python train.py --model="masked image model" --dataset="microscope photos of single blood and bone marrow cells" --crop_scale_min=1 --rotation_deg=10 --method="mae" --encoder_head_dim=48 --encoder_qk_norm=false --encoder_layer_scale_init=0.1 --encoder_inner_norm=false --orthogonalizer="polar_express" --lr_schedule="cosine" --warmup_steps=710 --adamw_weight_decay_other_params=0.05
Rows from block 5 of the encoder of a small masked image model, named by matrix and row number. Rows with one number belong to one neuron. Each number is 128 + 24 x the weight over its row's rms, rounded and kept within 0 to 255. All counts start at 0. Numbers have three digits each.
Before each neuron's rows are labels from the 100 images, of 14976, where the neuron reaches its largest size: "place" is the part of the image that holds the peak. Only what is clearly more common there than usual is listed. The data: microscope photos of single blood and bone marrow cells.
# gate: MLP gate (encoder.blocks.5.mlp.gate.weight, 336x128), inputs 0-127
# fc1: MLP up (encoder.blocks.5.mlp.fc1.weight, 336x128), inputs 0-127
# fc2: MLP down (encoder.blocks.5.mlp.fc2.weight, 128x336, transposed), outputs 0-127

place: top right
gate.274:138150133164157115170130147119194128157130145118121173141127135098134151136116138128141140114116134112124130073135109084129106122124110148112157117114123167116116104111124120093091122160106122108142163174121126133136118104135165142153156140119114129156139136143142157140114138122159081112167146116117193113124119140096110115153137073134145151142124146087121145173104155118059069161147
fc1.274:116153125147162129164151107129168124127113131092163159123161142125144153182122142114150147120158120131114118094121178104142098094148141137152110158094139129123134087137077122111123102134099162110154150091115096135177098081145151090124160136119130113168120143117141142142160136071143094136148108108113155104154170110097142140134155069112113134118141125109133146144078151137119131113152
fc2.274:105110112178128170192163137127204140171142083131139140100139122105147137099109133139121119110159136142099145157101106080107120117115127125147136118136157134154150074147113114105104134143151134120169164129099084104115092108104160130138115125131113130153112127139114151155083121099131118134148112132089144107126108150185130107147148103137139134138095165081093138151135137140102118142150

place: top right; top left
gate.206:138099116118158135155135140123126076134092118114122143152132158157137076128137153124101162187085143118128199130114160148115153141121138121147148158102100151195100135148149105115123095126116086137086115139149156107096096091117124147106127123122109146131123124143107094137142129117142144133139116129141125113123160140111091145143144121121094146108194118159125103105163107097138107071136
fc1.206:115115138125103151102109133163154100123086085126136134115144101126114089085111188151082167148132122144129178138103148123137111188154122121146111156115132146141119123100103108104116165131100124120102124161110128124142143148082152134123132134133096099075101102129115079118151140157191158106165125129136120131121120119125124128162115145090136087121133086136138116109138153132103115119189
fc2.206:119127121136125140175089142114128136136103184091129119115130121135122155123124140136084120100165121124124085097104179124140139113062129136128132119135092119140136125119164147185131148140117151162145101107135118101132173102115134146151147141130106130141158166143099136144121132119071114173117072165110127139139144169142121077149094128113129111122143158094085114136106113157082109153148

place: centre
gate.221:120153142143133165111132067118112129121162122132147137145181079090145107103127126098119128125116151104147092155141082113129100162109091124160158121132132110081119127143121119136114127115143129140178123109103135144084083118147108110127128136109140129160142105187189157150118127154143129167138087092125080127177147166140123172139135121148116108143174128116091126111119145128141116124118
fc1.221:109107132131121161160143098095132126113172107121117126112171102121149105099079140136109143137120115150137105151140103118148136134126133130169163110094088146078134129157079113120151141092164158129165088081148099148092097175131117139142122111112103101140149107138159151155110139166119147191142104124122108119145151143158155135128142158135096140092182128126112117154112148143130125082120
fc2.221:142138137142147132145138182144137110111131139129117207153106160148149124099114105118080160153085139105153144137107130092117147092118092164124133077130111137106109126126117101132124117119101126122105159105140153132117161149099175140141155105088166134158130107103138100124099126094140138107139113124146130115138122085138115127160136149149142111153167071117138164057103114114137088113124

place: bottom centre
gate.164:110104124150127150160132101084126118138129131161089100168153112066141164147131102091140144092158105163127137182105091115120136110110116145134168131114116100127106130113115121095146078120165154129129104152118149121114122142163171116116118113140097135148137141119110167088114126132133120114099148138125135151108174144171110111091161102086116138107133140139114191124134120120181162102147
fc1.164:141125104131135129147155111096117133156111159149093109168115124084133120135125108112134142082153109164139114164135086112123132112135072111143178123142115103125098120114128157095144087119158157123122110158127150136093127110151151149139153114141111126160124144113108176109146124126136113115123141147122120159124169160161089087064134076085125133104141142142106149131125122137181171079160
fc2.164:115116121119149154111114111135115099121090131112124133116113144129160115141132149077111113164100134129112136157115189144127121111093127119113140120132131155110128108143076158173079119072133188118117142155110149126161143140111155139105155113116157143101127126162181141162154141085135145147132139115140112122131113167109134120166084119130067121162141177074098112138127159102122109120120

place: middle left; bottom left
gate.162:144073081127132139140067109133097154108134145163110141120141146117115123155096155113116117106134096138148142146132088152205127112147142151136089112129084104118094156117165115116160186111140160124127113131097164120144124156106144088140125109162117071149117123138094117110133119148134156140121123111133119136121140164102137085160162162114145146105141100135127154113091094127154129151135
fc1.162:122112126127088144100101110099103123163131102159126101108145118106156133139133125102133128080126112146120130109100133141121106124194145121105079108152111125204194161148146130118139095126151128139090081106149130101118173145132149138108123156092130124133156126134090114095119120172128138149123107121167124109166148143174147093123106142140132155123105097119114130105084130151167146111110
fc2.162:144151116186149145118109141137142133164128101155136139147140139120121125101155102161123133095176107126148122117110135124111148126108135098205119108138114131149121112111091134114123109141162124135176128112127119135080050108107181143134120103102127106093114108119165106131133161160108134126164134112137136128093115110131098083095095098093132119168161128128138141145113097082105118090148

place: middle left
gate.10:123113103151138110181203116091160127156147135126108141157128119131084106112126112144140115124108113117163134151152131126161106068125095172125092189156107153111081161107097110097149170122124146126129131099140118101106170135169106111106097133116136116143095144096100112124144137101155142144138133137122139141158115120102129139121129154137149118183124130099104148085148120151117151097127
fc1.10:134114153103088150086079150166096114108124137145122127097122118118155164121129127093099163115157137132092122118116140116121135177145155081116142082085122118153175139140145143152128080139094089140130140160107136132138096141087136134164178131156100124132149122178139139135123133133085101117114138109143101129094119130151140126119124148107120140071129131161169114182109146121149103159127
fc2.10:115109138095122144107112114110136186098130127142108085117119145130178123161089135104122124128119123131129087111119157103122121169145150094112110063079108116131170128137149143143127090130117119098116126136121154109142112113163154134154128111125136131102140139141149159064098123153121154140109106157118101099133134176160121156118138092104139147173187112168133132162136168137126103140170

place: top centre
gate.41:123115146146141135100131136164125120155146128133130181097089145104100124140118174091098161120115110089148135154091142105127091135123128162131158111113133133127183124138150175062132133159143135115118112093142114091149101136111143163158173116130103125110086166122125106099157109162171116134149128140147143103147116173118125085086128105096103171130099117124144103121120108112156118153141
fc1.41:102152128150177146124078122144109088134180139127097130134142153138135148110142145118084148115145133114126149098173142111104133130117105109091127109129070175126091127101125119136145150139103124109100111128137149062143096098144158149100124126148141115136130122105168100110111164167133116172117172128145129151105140092122116142140122133114126147107135143137111148135078089136128131210142
fc2.41:116139153179145137100106104110132133094101135125150157113089118138117148118116144152162116111153125160113181130125112126139088126107185119142144093110198118131133098143133157114189193158148116121084085103109095129080111120140141110134127161133103164152083134116123123110114115143168154136135144151130136135139132103144136146136164105143131124105166136137144140116150185136135137139103

place: middle left
gate.259:108143112119138121155133157125116109119101137165128103143122132155118128146122153100126122114132128161129082122101118119115143155112126099176116146099152111103129133097152162129152196126103190107103124184100141115151158159114133116087176155136098156105096124113096103134141149085110155086126115135121176133057098165137153160145124090129128143085107113138124123138126136121140106137118
fc1.259:108120121149126127144089083120113115155117096155127126120091109090128116113120123138155121180125136154087133078133122116106146138147156108150088098152089187120138160144131112137132149122196152147107131126167128117108125151137159142117126117120143137146166113131120145123122138145101125144125114137128088112184183108091128095125139149114099165161158164104125142085105090127097138076115
fc2.259:141145123134098127097114139129119126111082098119145099184143143142132125152084134141099121165165089195140082120127138153160112137123126129145142108122153104101120083086102129093116157120174165143157141139103118126097080169117120129131127142117105104126132143130122119140152109137143158137150160078104120160137140089087123131140084165134150107105164095104129130149126092119106151109162

place: top centre
gate.257:126099142143126101115155101085116115123176103165128112070112136084136123106136134129136143130165126136112083139106129152138069161148109090112133117158134113124098109143159112154158120143127111121116121120156185116122148126125157134162110138066139152126142114116135137146172139162150170118139107138159142110120121136148136075110141140132112111139140146097122064140170070131156136094122
fc1.257:117124144125121081131144099082138113160204137163121105096110130092089140116116130124144115118140090154110097136120125137110076155106130121128154135117140137130096099149152094146156118129140135107155121151112113115125166118121153146130109135067165162142141099128118167126150133162147159081118139134173165108088094141096123123098115137120135162154119144142148113138135062165163139128129
fc2.257:123132061127129135146105130123115160110153149133105145134131108157114136154122143109158177077089178121140134123138107100121150102112091118155117144102137159074169095151131154112117135084183105111137110101130129110158128140116123126120124151189150110134167146143102164132155185136098119109118151136116123163102143137103110128138124088177113132142140123149145135116134120123106182106111

place: centre
gate.147:140144138131096121131109122123149107155099138058102114131127110153115128104096107111170127130167152079129118103111127138128185155134140105164135093135133104108134155137166126155135152120095097158091133147180123128105078130172130107109106128124134148148146148143061116146163122111161120106122093158118161132145155076091157114159146157118120147142150148148137108113135113140126120081135
fc1.147:129096173120150102113090131121150124124103135133146192125194139091153132152184144143131159114091135164141129107127139120148104076120136149117141142091107111158105102118148091074151178155130117113106082088130131119151104116097147138134140128142149124141116149153114142123096102135100106146116150143132120148158138144100160098154101104120147108141106124137140174140121098128126110099178
fc2.147:081128131142137170097134120132163139173164125114118089104163108144149135122119151115113159083111119126104121105149150144114142084127123140144116168156154159166123159084139138127138121143116136127094123122169137147180170118080126099118091151130153122135147116095112152085069148141106120122109087094115162126131171161128183144134134137149103128140121105122099165139133096129107146136107

place: middle left
gate.81:130110127173116135155115162095098122169115147140173125132104111105101104111165149120157126155085139092160155108130100086147117136119119118136135130127157151163076125142142167075100157126150130143110099144127150094083140099143119119124119121111154119161096129138117153138144110109142173118120095181123108103135120132114160159166098103183087128136177129102132099103126116116138159134137
fc1.81:125099128149120133160137132130133113141085165122147143128084127131116108091119136141134146148143116118086173161155098095126090123105114158120157149139113140146097133131158137076107155134091121104106144146124133126123114108152121108125104108146126098141107108123109126126124117150112149153173125167151130118093115130089084186155138138185151101151198138086137103080151123091125176125134
fc2.81:161147055069156125103109105099188125131136140155154125118125135115135127127114181104135149137134121140138093123176131186155141142111098167139099134161138102121135104092156099157133131151124140130167150137198108103132114112095148145119164143122103145149117127122111135166116116107126128152137110134111104141136154087103109084157133122092121125114117118126094112131121106095104098139101

place: top right; middle right
gate.130:133141131127115111090141118105140103132169125099125107133133105140127104125152160137110160135135181066143129086150149127162144104094117137136073138130138126135142143112114081106120123129123146138093105095124159166126121151099144151119107169104133053138119132131142136102129102107113148116113106118129172142127064167129164163156151157123096104095114145156157131161114138179123117140154
fc1.130:148115153152116117128158067130158081146141131114133139130061105156138114084163123162138143163140143072160167096127123126150131105118105111124132125156139110120167114106110097107096108143130133144082101144096148127101150129096137137137127134115110103125112095144119123136121115117133145134133092148124144115096102166117151175133149125148090119106090113180186121109169115125152125139181
fc2.130:142139068128158116147134156122152178138137137132150113167137138141111085123137158149145146112145138125128128121101152136133103146134133096151106092142112097110108106122162132137140138167138096136169202124086116086112144115155108153146116098075145149142122140117120149119068133108124131155124103147081154159144138146132118109135110113113161176182108133108115121107097092098149110169131

place: bottom centre
gate.83:146087113146126158113147079112128148116137140122125173179122167146121112080144157083136122070110101116159137126143115142124119118130135156162122149135097155132111113141171141128108089098117143160111125098146104140114157127159170123121183111079138131126097136102097123148145144122163146102135088127170112104189095128118168116117119103097129153143161119111143120120130099099136164127114
fc1.83:152096124151128148149130068129136153139133136121133174129110114131109108118144184068146148098144113146123145126122115140147121114155118144162135160134128145133088101109174151118095127098136143162101149068148092144097144140134162108121155088055144139124106109085122145126161148149153112143140087114130120129149099156144191120110120115111116114103161147105139114110099107140154135144109
fc2.83:134141151124108140114124142137134121168123153098137147144148155136146100107119089165137154088122133135108119152112105138136113067063120115139155177113102115124137172129139118134140192151115156167122158167158071136137113148110101136109122109107122159106121120136109132165138118123128125133135165112110128120140100103090085127101129101125105125111159150090114180109145091092144074140105

place: centre
gate.179:143148090124138118137136115128100126127168154138143141147165127093152121109135126097097128118104123106090144146118116119148110115099165139101121079119119163133190176144120104105111129088166111152139110125143169090098122133149091164154118163106145127160151110135152098090128119130084125161119117130140096133157196110123137134140155138162112151105137095100116183168107100151125139115140
fc1.179:143125108128129114125145143105104152102175135148140127142159135128151097102142126095083128109120111118126127105165134108140135114122158148092102105096149174146164139140082112111096132113139105139106102155125127115108139115173102178143130183088159095104141098104207112108151091165104114140149125129146109138168183122161095124140156127132108175127144119107096147129105126148133131124118
fc2.179:123104106102146133172126095147128154140143128126110165113169146137137120090124126112130131116151138137156121154149099141093078096159095106136118095096095178123072137108153103138122116114128082136133149100122124089131138122149102122145098121124184141156097146101187093084113130138139074110144127149149098115149135138167133135116132107133096108150097143137131127049122122119139124129140

place: bottom centre
gate.219:142124119137124152132103155109133140149135139123152119111110055084137129122143108119142137122135138154109111186138113090166138107117125115114136096108141130099130144147097125112160126134088202154098146141152170142099105089162119116103152107141124141097165116172152171128160143113127117118092144143095099159186120146134158094148162109132117131102140141127141098090143083119137121102126
fc1.219:146117118146136150103132135113143129150157143122148102084097079107147108095166105167131136141131148130132114172133113107158131108099135121119140097101152136083122138141089126113157144113074182161099140137132163147123108094145129118110142116130134127106161150140175186128166144109142110120089147140112105163206119159121148077157148100131130140115136124127134106089138091116131114110110
fc2.219:125165117146173109145128134121104123147117130135096145119164140150191133144161133090106068137093146105124158095093165137094114099114156157177144129155129148144125104139102154135152148119127072122139135164112091134133108103125143140120096127130149135147152162115138075121105155079149149134127087090138106131138115114123140152131115142099117101099111159143145148156096112167139082153120

place: centre
gate.24:129149092162132141158113118143116128147162163154128080136120100147120142088149109125137125104132149080153140119164135119094148107120126114165115112047159173119144105123107103145110111126136110133130087149153110158094100099133126113163128151094116109133118168124109141097125110118124126104121102092152131144178108106161153146113147142091162159147114166123104135148099154190110150141112
fc1.24:121141075147136138129152107100118119134165119166117121147115138150101192127114097148155141107132137110126145139139129132109142139172082157169130099069127172140162113109144063159121137135109118141113128130120135159098111120170071163138124116100143115144133158093107153133123098115135067121125122100154136113147096130086114121130161131124143156108130161141099100134141153183148113114132
fc2.24:137128121118165131118136093145145133109127116121163168086125181163073171073122133106118116120072152130134153120080121121118131167124086125145128151100098149126111101121159103130088126108094192116142142092136146129088134122174145121123149141137117116157167101096123134149150139123156113176120106135124134091119124150127109087147137105139144108126136110152124124149144148170133091136167

place: middle left
gate.102:134135166140128122156138146121134110140131128126173123115124126127105107097146134079056116141131140138142103115129084130145135132109140081143135159113132152123105086109147140149128127144123114168102111135157084129120097148098151058132141138096097155136142143130140137151182134121147155145119109134117149106141135135169112182106129151108100166086121110148127140103062162190119152123125
fc1.102:103137127113123128145136133108145134144167126162098133164115114112143163138089129112131066099109106166105101161129140179165142124097083050151107115104131091110122106090151106133099147098125138134116157131139111161129136119121140144135121104094159196166138124133144109127130169101150100154110157146121086144107115155106177132127139099097153145137125144115144155132131118125145143160128
fc2.102:113101101152138146103124155143126096106130121150116146155123095139112101071180137118144136074131127110124153115120096110106118141135104153180173154127123187153184109121131119140177129153106115126157140118123115168136193097158105160058143144151140115118106094146149130135166154137092130117157095119146140117121110135090107127151142120131123119149103120103154095117130130127136106114124

place: centre
gate.182:153153155099143125135119130127144099140145123092124145145119108149108126125156097129143136149103140091151108127115133106105131125169113119072147115131141107086141147116181111107135117094099153111126149084140131143089121112205128089124103148135113135124128120093112108191106106144132144123115164135151195147099137153151089117120155120174102107150129154146116149138101180130142087135099
fc1.182:135133135158112148113173134115173143153164187098144121134136141106137108110108120153090173158091094108142113169122121108087129142109109153121078126125143135110125125136097145086107092152153114124160140121107090121105122148129140069126125156114145127102157119127095149089121125148132146109115140173123141167144108119140148137089150101100139137112077154109150167118096140148110183103131
fc2.182:114149114117177149117125091141106135124101146167105108147139152094135143104129153123125126115155093130150116115130156108098108115118107108164112100121102141125146140121165111138127120122123101156151183120075076090091127145122110119133121143094138131108168161135124148091128167111143159118152181201126147192140192121111123099131130157121128106133147165111126098145156110136112120127134

place: top left
gate.243:094146127110131119140141106133121152112148125147148111142132153112128127139092110136076098112156064122160126130138117114114097149127178175103096150140147147080115124111096089113127120133123152116099137119122097177125162117141106112161161151109118088103151100115152152169123116153144124150113139105115153119193127100160109119120140115129179102132109111139140174160080162152130139170127
fc1.243:146075099143131123142178141133125128145146133119130167114150165129133127116115093129143109106113126095141140090141154124114142109139100155117114113140140151141123152169177155116051131124191109099122133083167130153141106155119147135135126168107163104123154133123104138122116127145113116157094105129135171108165165070138100121086121110177142143153112104131118121115112081143131099155123
fc2.243:123134170160190082172111167141155114138142127116138151107137117108137148099145155138120061110160119111153094118154148150128133148156113160135150097165111124143090083092137116164118104088122160108154093109123137073148113106104158130150135116123115125118176123114164100168117108124119123119127079157120136106160126152134126138125108136086154136134141132107139118118122118139109082135171

place: top left
gate.232:116137098136134140087116126106140141143201184142097122183171139168089127121089127152128106195102131107115125153129140121122115112125155155118082097128122118146143162099114139124161112126105125121159104098164111141131136103130132104148133179112128145165138133104139101106126147128153133131169094161105138128133101121097117149106088088107115136149130096117108137187101159125138130130108
fc1.232:139122111153138123116144084177133123105129099147139137177162158154084155099116125140116133161126102122120117136136158121169107123178128142100091079121079113097184142158106095126157118151145145130167120113125133139103117118130127117138133134079184132158142148141149104141099141151171119181158115091135112142136177116087117120132101106133132135161116132104091124131113143115116136081136
fc2.232:118131129153148123112112105155106157132114127142165133137157111112091147125108149126103163117166119143090106143158156072150100106103103099100086073119143114133145126107154145129129139175145175167113101150093122099106124103108140100143145128132147152138135154106100142125080139115159183158129107107104097137113132142118146118111124134111172139110109150108110075075134123147160146156090

place: bottom centre
gate.152:147125139131082124172096126139132145118132081127160101077080077103131151079141146132130101154112123153100111088184087147103135149119126101153150122132156116084177159128126105128144118152139092129125101162142139112088130159150101128114136130157154150107165147109132121117128128153147129178132145124147083136157146153116106173105152128117095139125133152134120145119108086149104135149151
fc1.152:111133143137141139104098150147072133132155123164105108115139147080117174088120129150147128126114120155142128114118103147120140133181099112154129138116092142160102153156100138163146121140175074155115116147145124151074142100148137146137107071141132127118156133108162123147142149164139128145135132104151092181136121148088144064136125095128145133146136144086127129078141126108101159120120
fc2.152:131124116129139100100177168111167133157103171123049161122128118136198130120159159116141167132101130117107117085098128106140150128144139157111140107131155156163120125105137126141140146093088135140120154105172140135125117124119116120107085113150139113118114107130085130135127096134152125128127111136113130089122121165158102116119089103134122117146110191159091136101106091160166142123105

place: middle left
gate.137:138146172132149107094139127118121108144141131151136168159127119170133154161146131137140189129137102107143143113107168131121135144152137112149136123091105143126094149139112090116062076181135142152149142166102138107121093103104115133110128116174129146086142146132102120095125106134163119095115118099140127110126107214127162170119135123104156131105109087146149105129130147152124122134109
fc1.137:157129095126127072122155157119130121069125104113137121079118134112134113117119061156111094136105129122162119133105111119084123112151130146100128141168107119182149102113122116162119085091089075151112180163142129153151116131151139179139156154108151132162155128110151110144143132128136127139152115121117147115118158123094130147122153128155128159165135122156127143085168110114108115099145
fc2.137:129140052094109094127139167136135121109104163115133096095135116112098092182097097125141145114129091131157118152154143086125129092142127113141103117174103091101132104117149149139137118102138134119167137133132162108154122165126156165082108121122173127150144140105103139147131159136139132165174153116114131110109164084173098101137127104131124131148112146123122114118162111101097140092145

place: top right
gate.324:108148083128160113149116172139149121138178143143120119172158143118099129112109155137125115143097108142141140135136100114137144065142118138130105112134113149122137122141095149111121100111188107118185111113176121072133166107142106131102137174126177093170119163122138100112125174101134129120153132132120120117158162140121071128110127106112138129150083116159142101140128081121113136146112
fc1.324:111167115136125100115130147118161110118158159134126100147175149135121114101097166146137138165129122150124088159124079107120099105129111105130145175125120102104121118121133187138117124126143123102194140123155139116139151086128135105128122179137170104141162171134117082124126152100140138133145141126116149111138134123085094105132083120141140112141112109134148084148109086117124120196172
fc2.324:138123076119130125116126132144159156132115117156175143151133118104099104152082122132141107072156104151103146144103160125143090130188134154117097095157120100083146115108173127136140130139109159140170165145122133093110124113140108122121137150097123124153090167140118123122102138117146203131098114134091153143148166151157122137112106102104184121125123145121113129118116103084122115102118

place: top centre
gate.245:123097091119111128133124163122148180142110169109102115104139099155115088157190147094128160149126135088137119117139139155117093124176132143139100147127135137136117135142090130147073152138138114153130126139140124138163163141134140106093157131142113148139105112144157157092152109078136144101134095117128153175131110132133133192139135139120164139117100098119131133154090129155128131122051
fc1.245:105133109099130134135099142143134151180138131144127134139140170104141143143147152156128136113052159109135139151133139106079124104077126117152078140102145134169105132136144127115098149094138150141164110123150126091179139125134132137092108153129145125139174153123131194110122141095110065096136113139120127098113098143098126119124112148116113128165096099157116143162146093119102165124128
fc2.245:157101134113119093133150132157139058123123108112105142156121130103117131124094145126168076130108115199152088143077122151092090100162144125141173138109085127072098099115099095109120109117123163148151133115174124153112098139129119124134146150133147140145113094151131132133160096128141093117144135082157157128138146113133110116107126136136114097147137174118127125155124111150131138126173

place: centre
gate.65:155136145113107135110148093159144122155115129085107123135150114118137140105134136128126132122151139098108127108159107132120133089165162134110119120153122165134152140132120117117086072100174179140136138101146100138152122122150117102114135124158149116118166156120057140072124138110167122108096128105123131133113169092164129133140144119127124122128124097149157159171031123129157143147109
fc1.65:117107144121127111130117129144117140078143163143086140138111109072105127115118149137098118116146142120145120120132124116146151131169170162101168125152162145136152165143103107134070099099167136126138133105143085154111118136125107119111150127126181156105096147104109125165100164129144106125128146090123122101157175144125074107111132113134141138131107153130125141196053109120144138111123
fc2.65:132104094155137157109113081171143119108144091118120155108110097149172128157147134179112105141072146130144155145135142126171095085179091137128117109143132136160125115108118182178113135137170094153127128089095162137147132114131136120125140144155121130121120188160128122140134155106143107110125099168091100115132135157111130106127094126095119131116145113135129139115136169149140154124079

place: bottom centre
gate.107:134112159127112113164093104146110132133095089120118109137146100138116113126126136119121117187173156114134144150128065082145122132098131134143137158173138082126072119112170149148115108127160167126126148091147131152155097082174114098129133102145121117137151135109129138149110119146132120132108125137104105151130155116096152160193126099106157093093153140133142137148119163106097155156128
fc1.107:145097176131140138168086104151105126092093117115115128134127126114114122114130141131143094172166166134131159126118073080136130132098142123133146148146161085135081123108163127172104111119156139126140126090152123157149083064140146094120126090137114135132146123120143171166097123148123111142104127141104105137118161128094148152167134098110169087111163134138135130147100137136107155157118
fc2.107:094144105071124126121137136106121149079132164098117106116158100109112113135130140083150174123084135095125130146133116091145098092131118088065105169082137161109134142125123136146113150139139112172122129154108087080095180151167095122167142128132148133137126157108161142120098139120153108131108126138110112102136176116127101095112148134138118114101103117163143134110109139134150152105117

place: top centre
gate.319:113190158116119101151149121121128137109183086138135135087111112106120127133134128135109140126127158087154107091156086128133150164143138073139061144116134110140130116145105111128127161160163130128169102152141123118126123132137098107116146150156153107090078106157170159061150088167128112150128127116119130157110124143169093129126123139153129151130114111113116124115091174129120144137135
fc1.319:145077094137139192106105139124132120142092150144119120150132138137140127131125106095139116129122085165119162165098177141104128106104122182127178137134126146100123135105141135149146101088111130128093159103105121128138143147119180152145107111106096135144160150110089116169121169108112150088112124134169129074139124114115145103130108096076127128115151149135109139165166093157147128128130
fc2.319:137149126132113087118100113146107082123170107155088113154134078132133154104135131106166106110185118105163163129175139125123146075140125134118099136121126146143151127171102156149128116176103142131109113131155140143101153138133072109139161082127127081095115097132100133100148159111145115098128149110139159108138109129116160144160171106150095134139147161137109118143115104166116155139150

place: top left
gate.76:148116131152115196107115125124111115107112149108085097110137064156158135137131119105084169174105179089163166109150135126134166138151116139120102088119113120095128144160110164148135137149150156132158151130135118125107107148092141142147125114115083089128122129096094157137142128139118124142148154111164097123139128117131097144174156132116097141110131135090154155101119160091123130135087
fc1.76:141089109114115140121116102158161176095150147147152124123135098148136100151128122135086135180091116156129134095159158123143197119172107130141105095124116149106114158134150123109102136154166149093128094134126152081105175114113115143102158143128135109135172153110130138106117171170173115132126132154123125110105118139093130151156109123138113107151116118083103150069142124104137149149123
fc2.76:136153153095091092122129147120103103116153138181153123080138177116151124118118093122142109120096109135135120120105122144145157089128111145165180091124135096116133101130130114120117136133103147108143134135161072089150162174176136138100158160107142117101120104136133153135110100141090124145132124145151154185090117090131135156123123150138117126142162124182131161128110091144112142164100

place: top centre
gate.335:132189096140151118150148131127129117152121115134105102166133148123127102137160085139154146162157168099096127177092145103162164115166090129133100126138095195149116089099126139116157108126165125114132076098135149148147116118153106109131142119101164118128132162133129121098136121125127096158132113127121067117120149126135103134130144150153157110168147138116111124111114136090071125162106
fc1.335:160097106100118184112090146113174077120142145123122164133147111131169149138143171121155151106118113131111150132155091141162119125114108145131125076147170096130103107101130158111123139128070107163121105126173126146125120134134152097140152123083117148126129152117109128132139189096154122128159144124126116126083086143106178098130130134128136092153143137137102090146159146142158145114143
fc2.335:113121119165098133101135078112128109150100114131136119166130137146093128090078144102155197143129129171132115094107136128092144139087104086101124140139141140108158126152124145108107115173153133137116102116094133132118121118136072122118150167145135115123091122126074151107123131139137113128124116100107123095126115146166151092139145129141186146093112185104118132156106189111132125144125

place: top centre; top left
gate.22:119165185130120118134158089115148092130161164090145127111097158131143140103121158120076112153136160138122138139154111113118116141147128108124171161178094156119116124123157138162123119123083109129110152117107114139117154102121107125121131111132114138113160141101081127193104124081088116125111126163119128093129137109125088128178119173139130125120144185111127142097075140138129141145160
fc1.22:117161086161120129127111138132161101106185151108133137073110126128110127126132104144136127138137165184167088138152133146136104138112111162106119112113114109121127178102130145162186140130115125091141125122130142141098134130115116119151092157079104142117186129132134104109095135157124170152093138136147128103133111104111129122137088137122119108128177128112128110138077084135102107182166
fc2.22:118090172156129144152174116129114124118135145119138103128095138100103089160124086111131180148124135139116107131122107087097104088123096091109130150162130148147093093119112117119098136130140117127156088129111127169141100148191122122178108105135188140134130125157115142166131123136131098087132156129156126093109121120101127096163106125155112150163108167167121098145155108133133164133114

place: top centre
gate.121:161119123117153062075139085143168124100155132048147132141152124162128136105135126143131123119145156099152095131122119143133111106148157157175125125146150068082178115148144103108134108173142109127143114106058122129115135110156143102128132149135119106136132144141139159132151080120124171142065123134106133119129123131151132151126121121149111132137117143101152138153121137145114112127160
fc1.121:101116125120160161144088138109074098155131168169095135128106133129141102117145141126144115134117085192101135138128149138100137141090109105110120104148140130129146116104151160109127126085131131128123173169169108097146156138131138168111146095149131130122117072117107131150113153145094076144163166113119128136122160110113125090141122120115123160091159125164142163117163083103120112096146
fc2.121:107113145120082155124137125094156152188127126119078094117134146118133131123088124106143150133142144153156162119129156111129130140110132069139117174134146148097116115143129138161111122171110153127151114119132132166152138092109076102176096139129156145156143116152056138154109160189145129123121106124135122148100127118110130094149142117099117115135105122153121155129150064146143160146119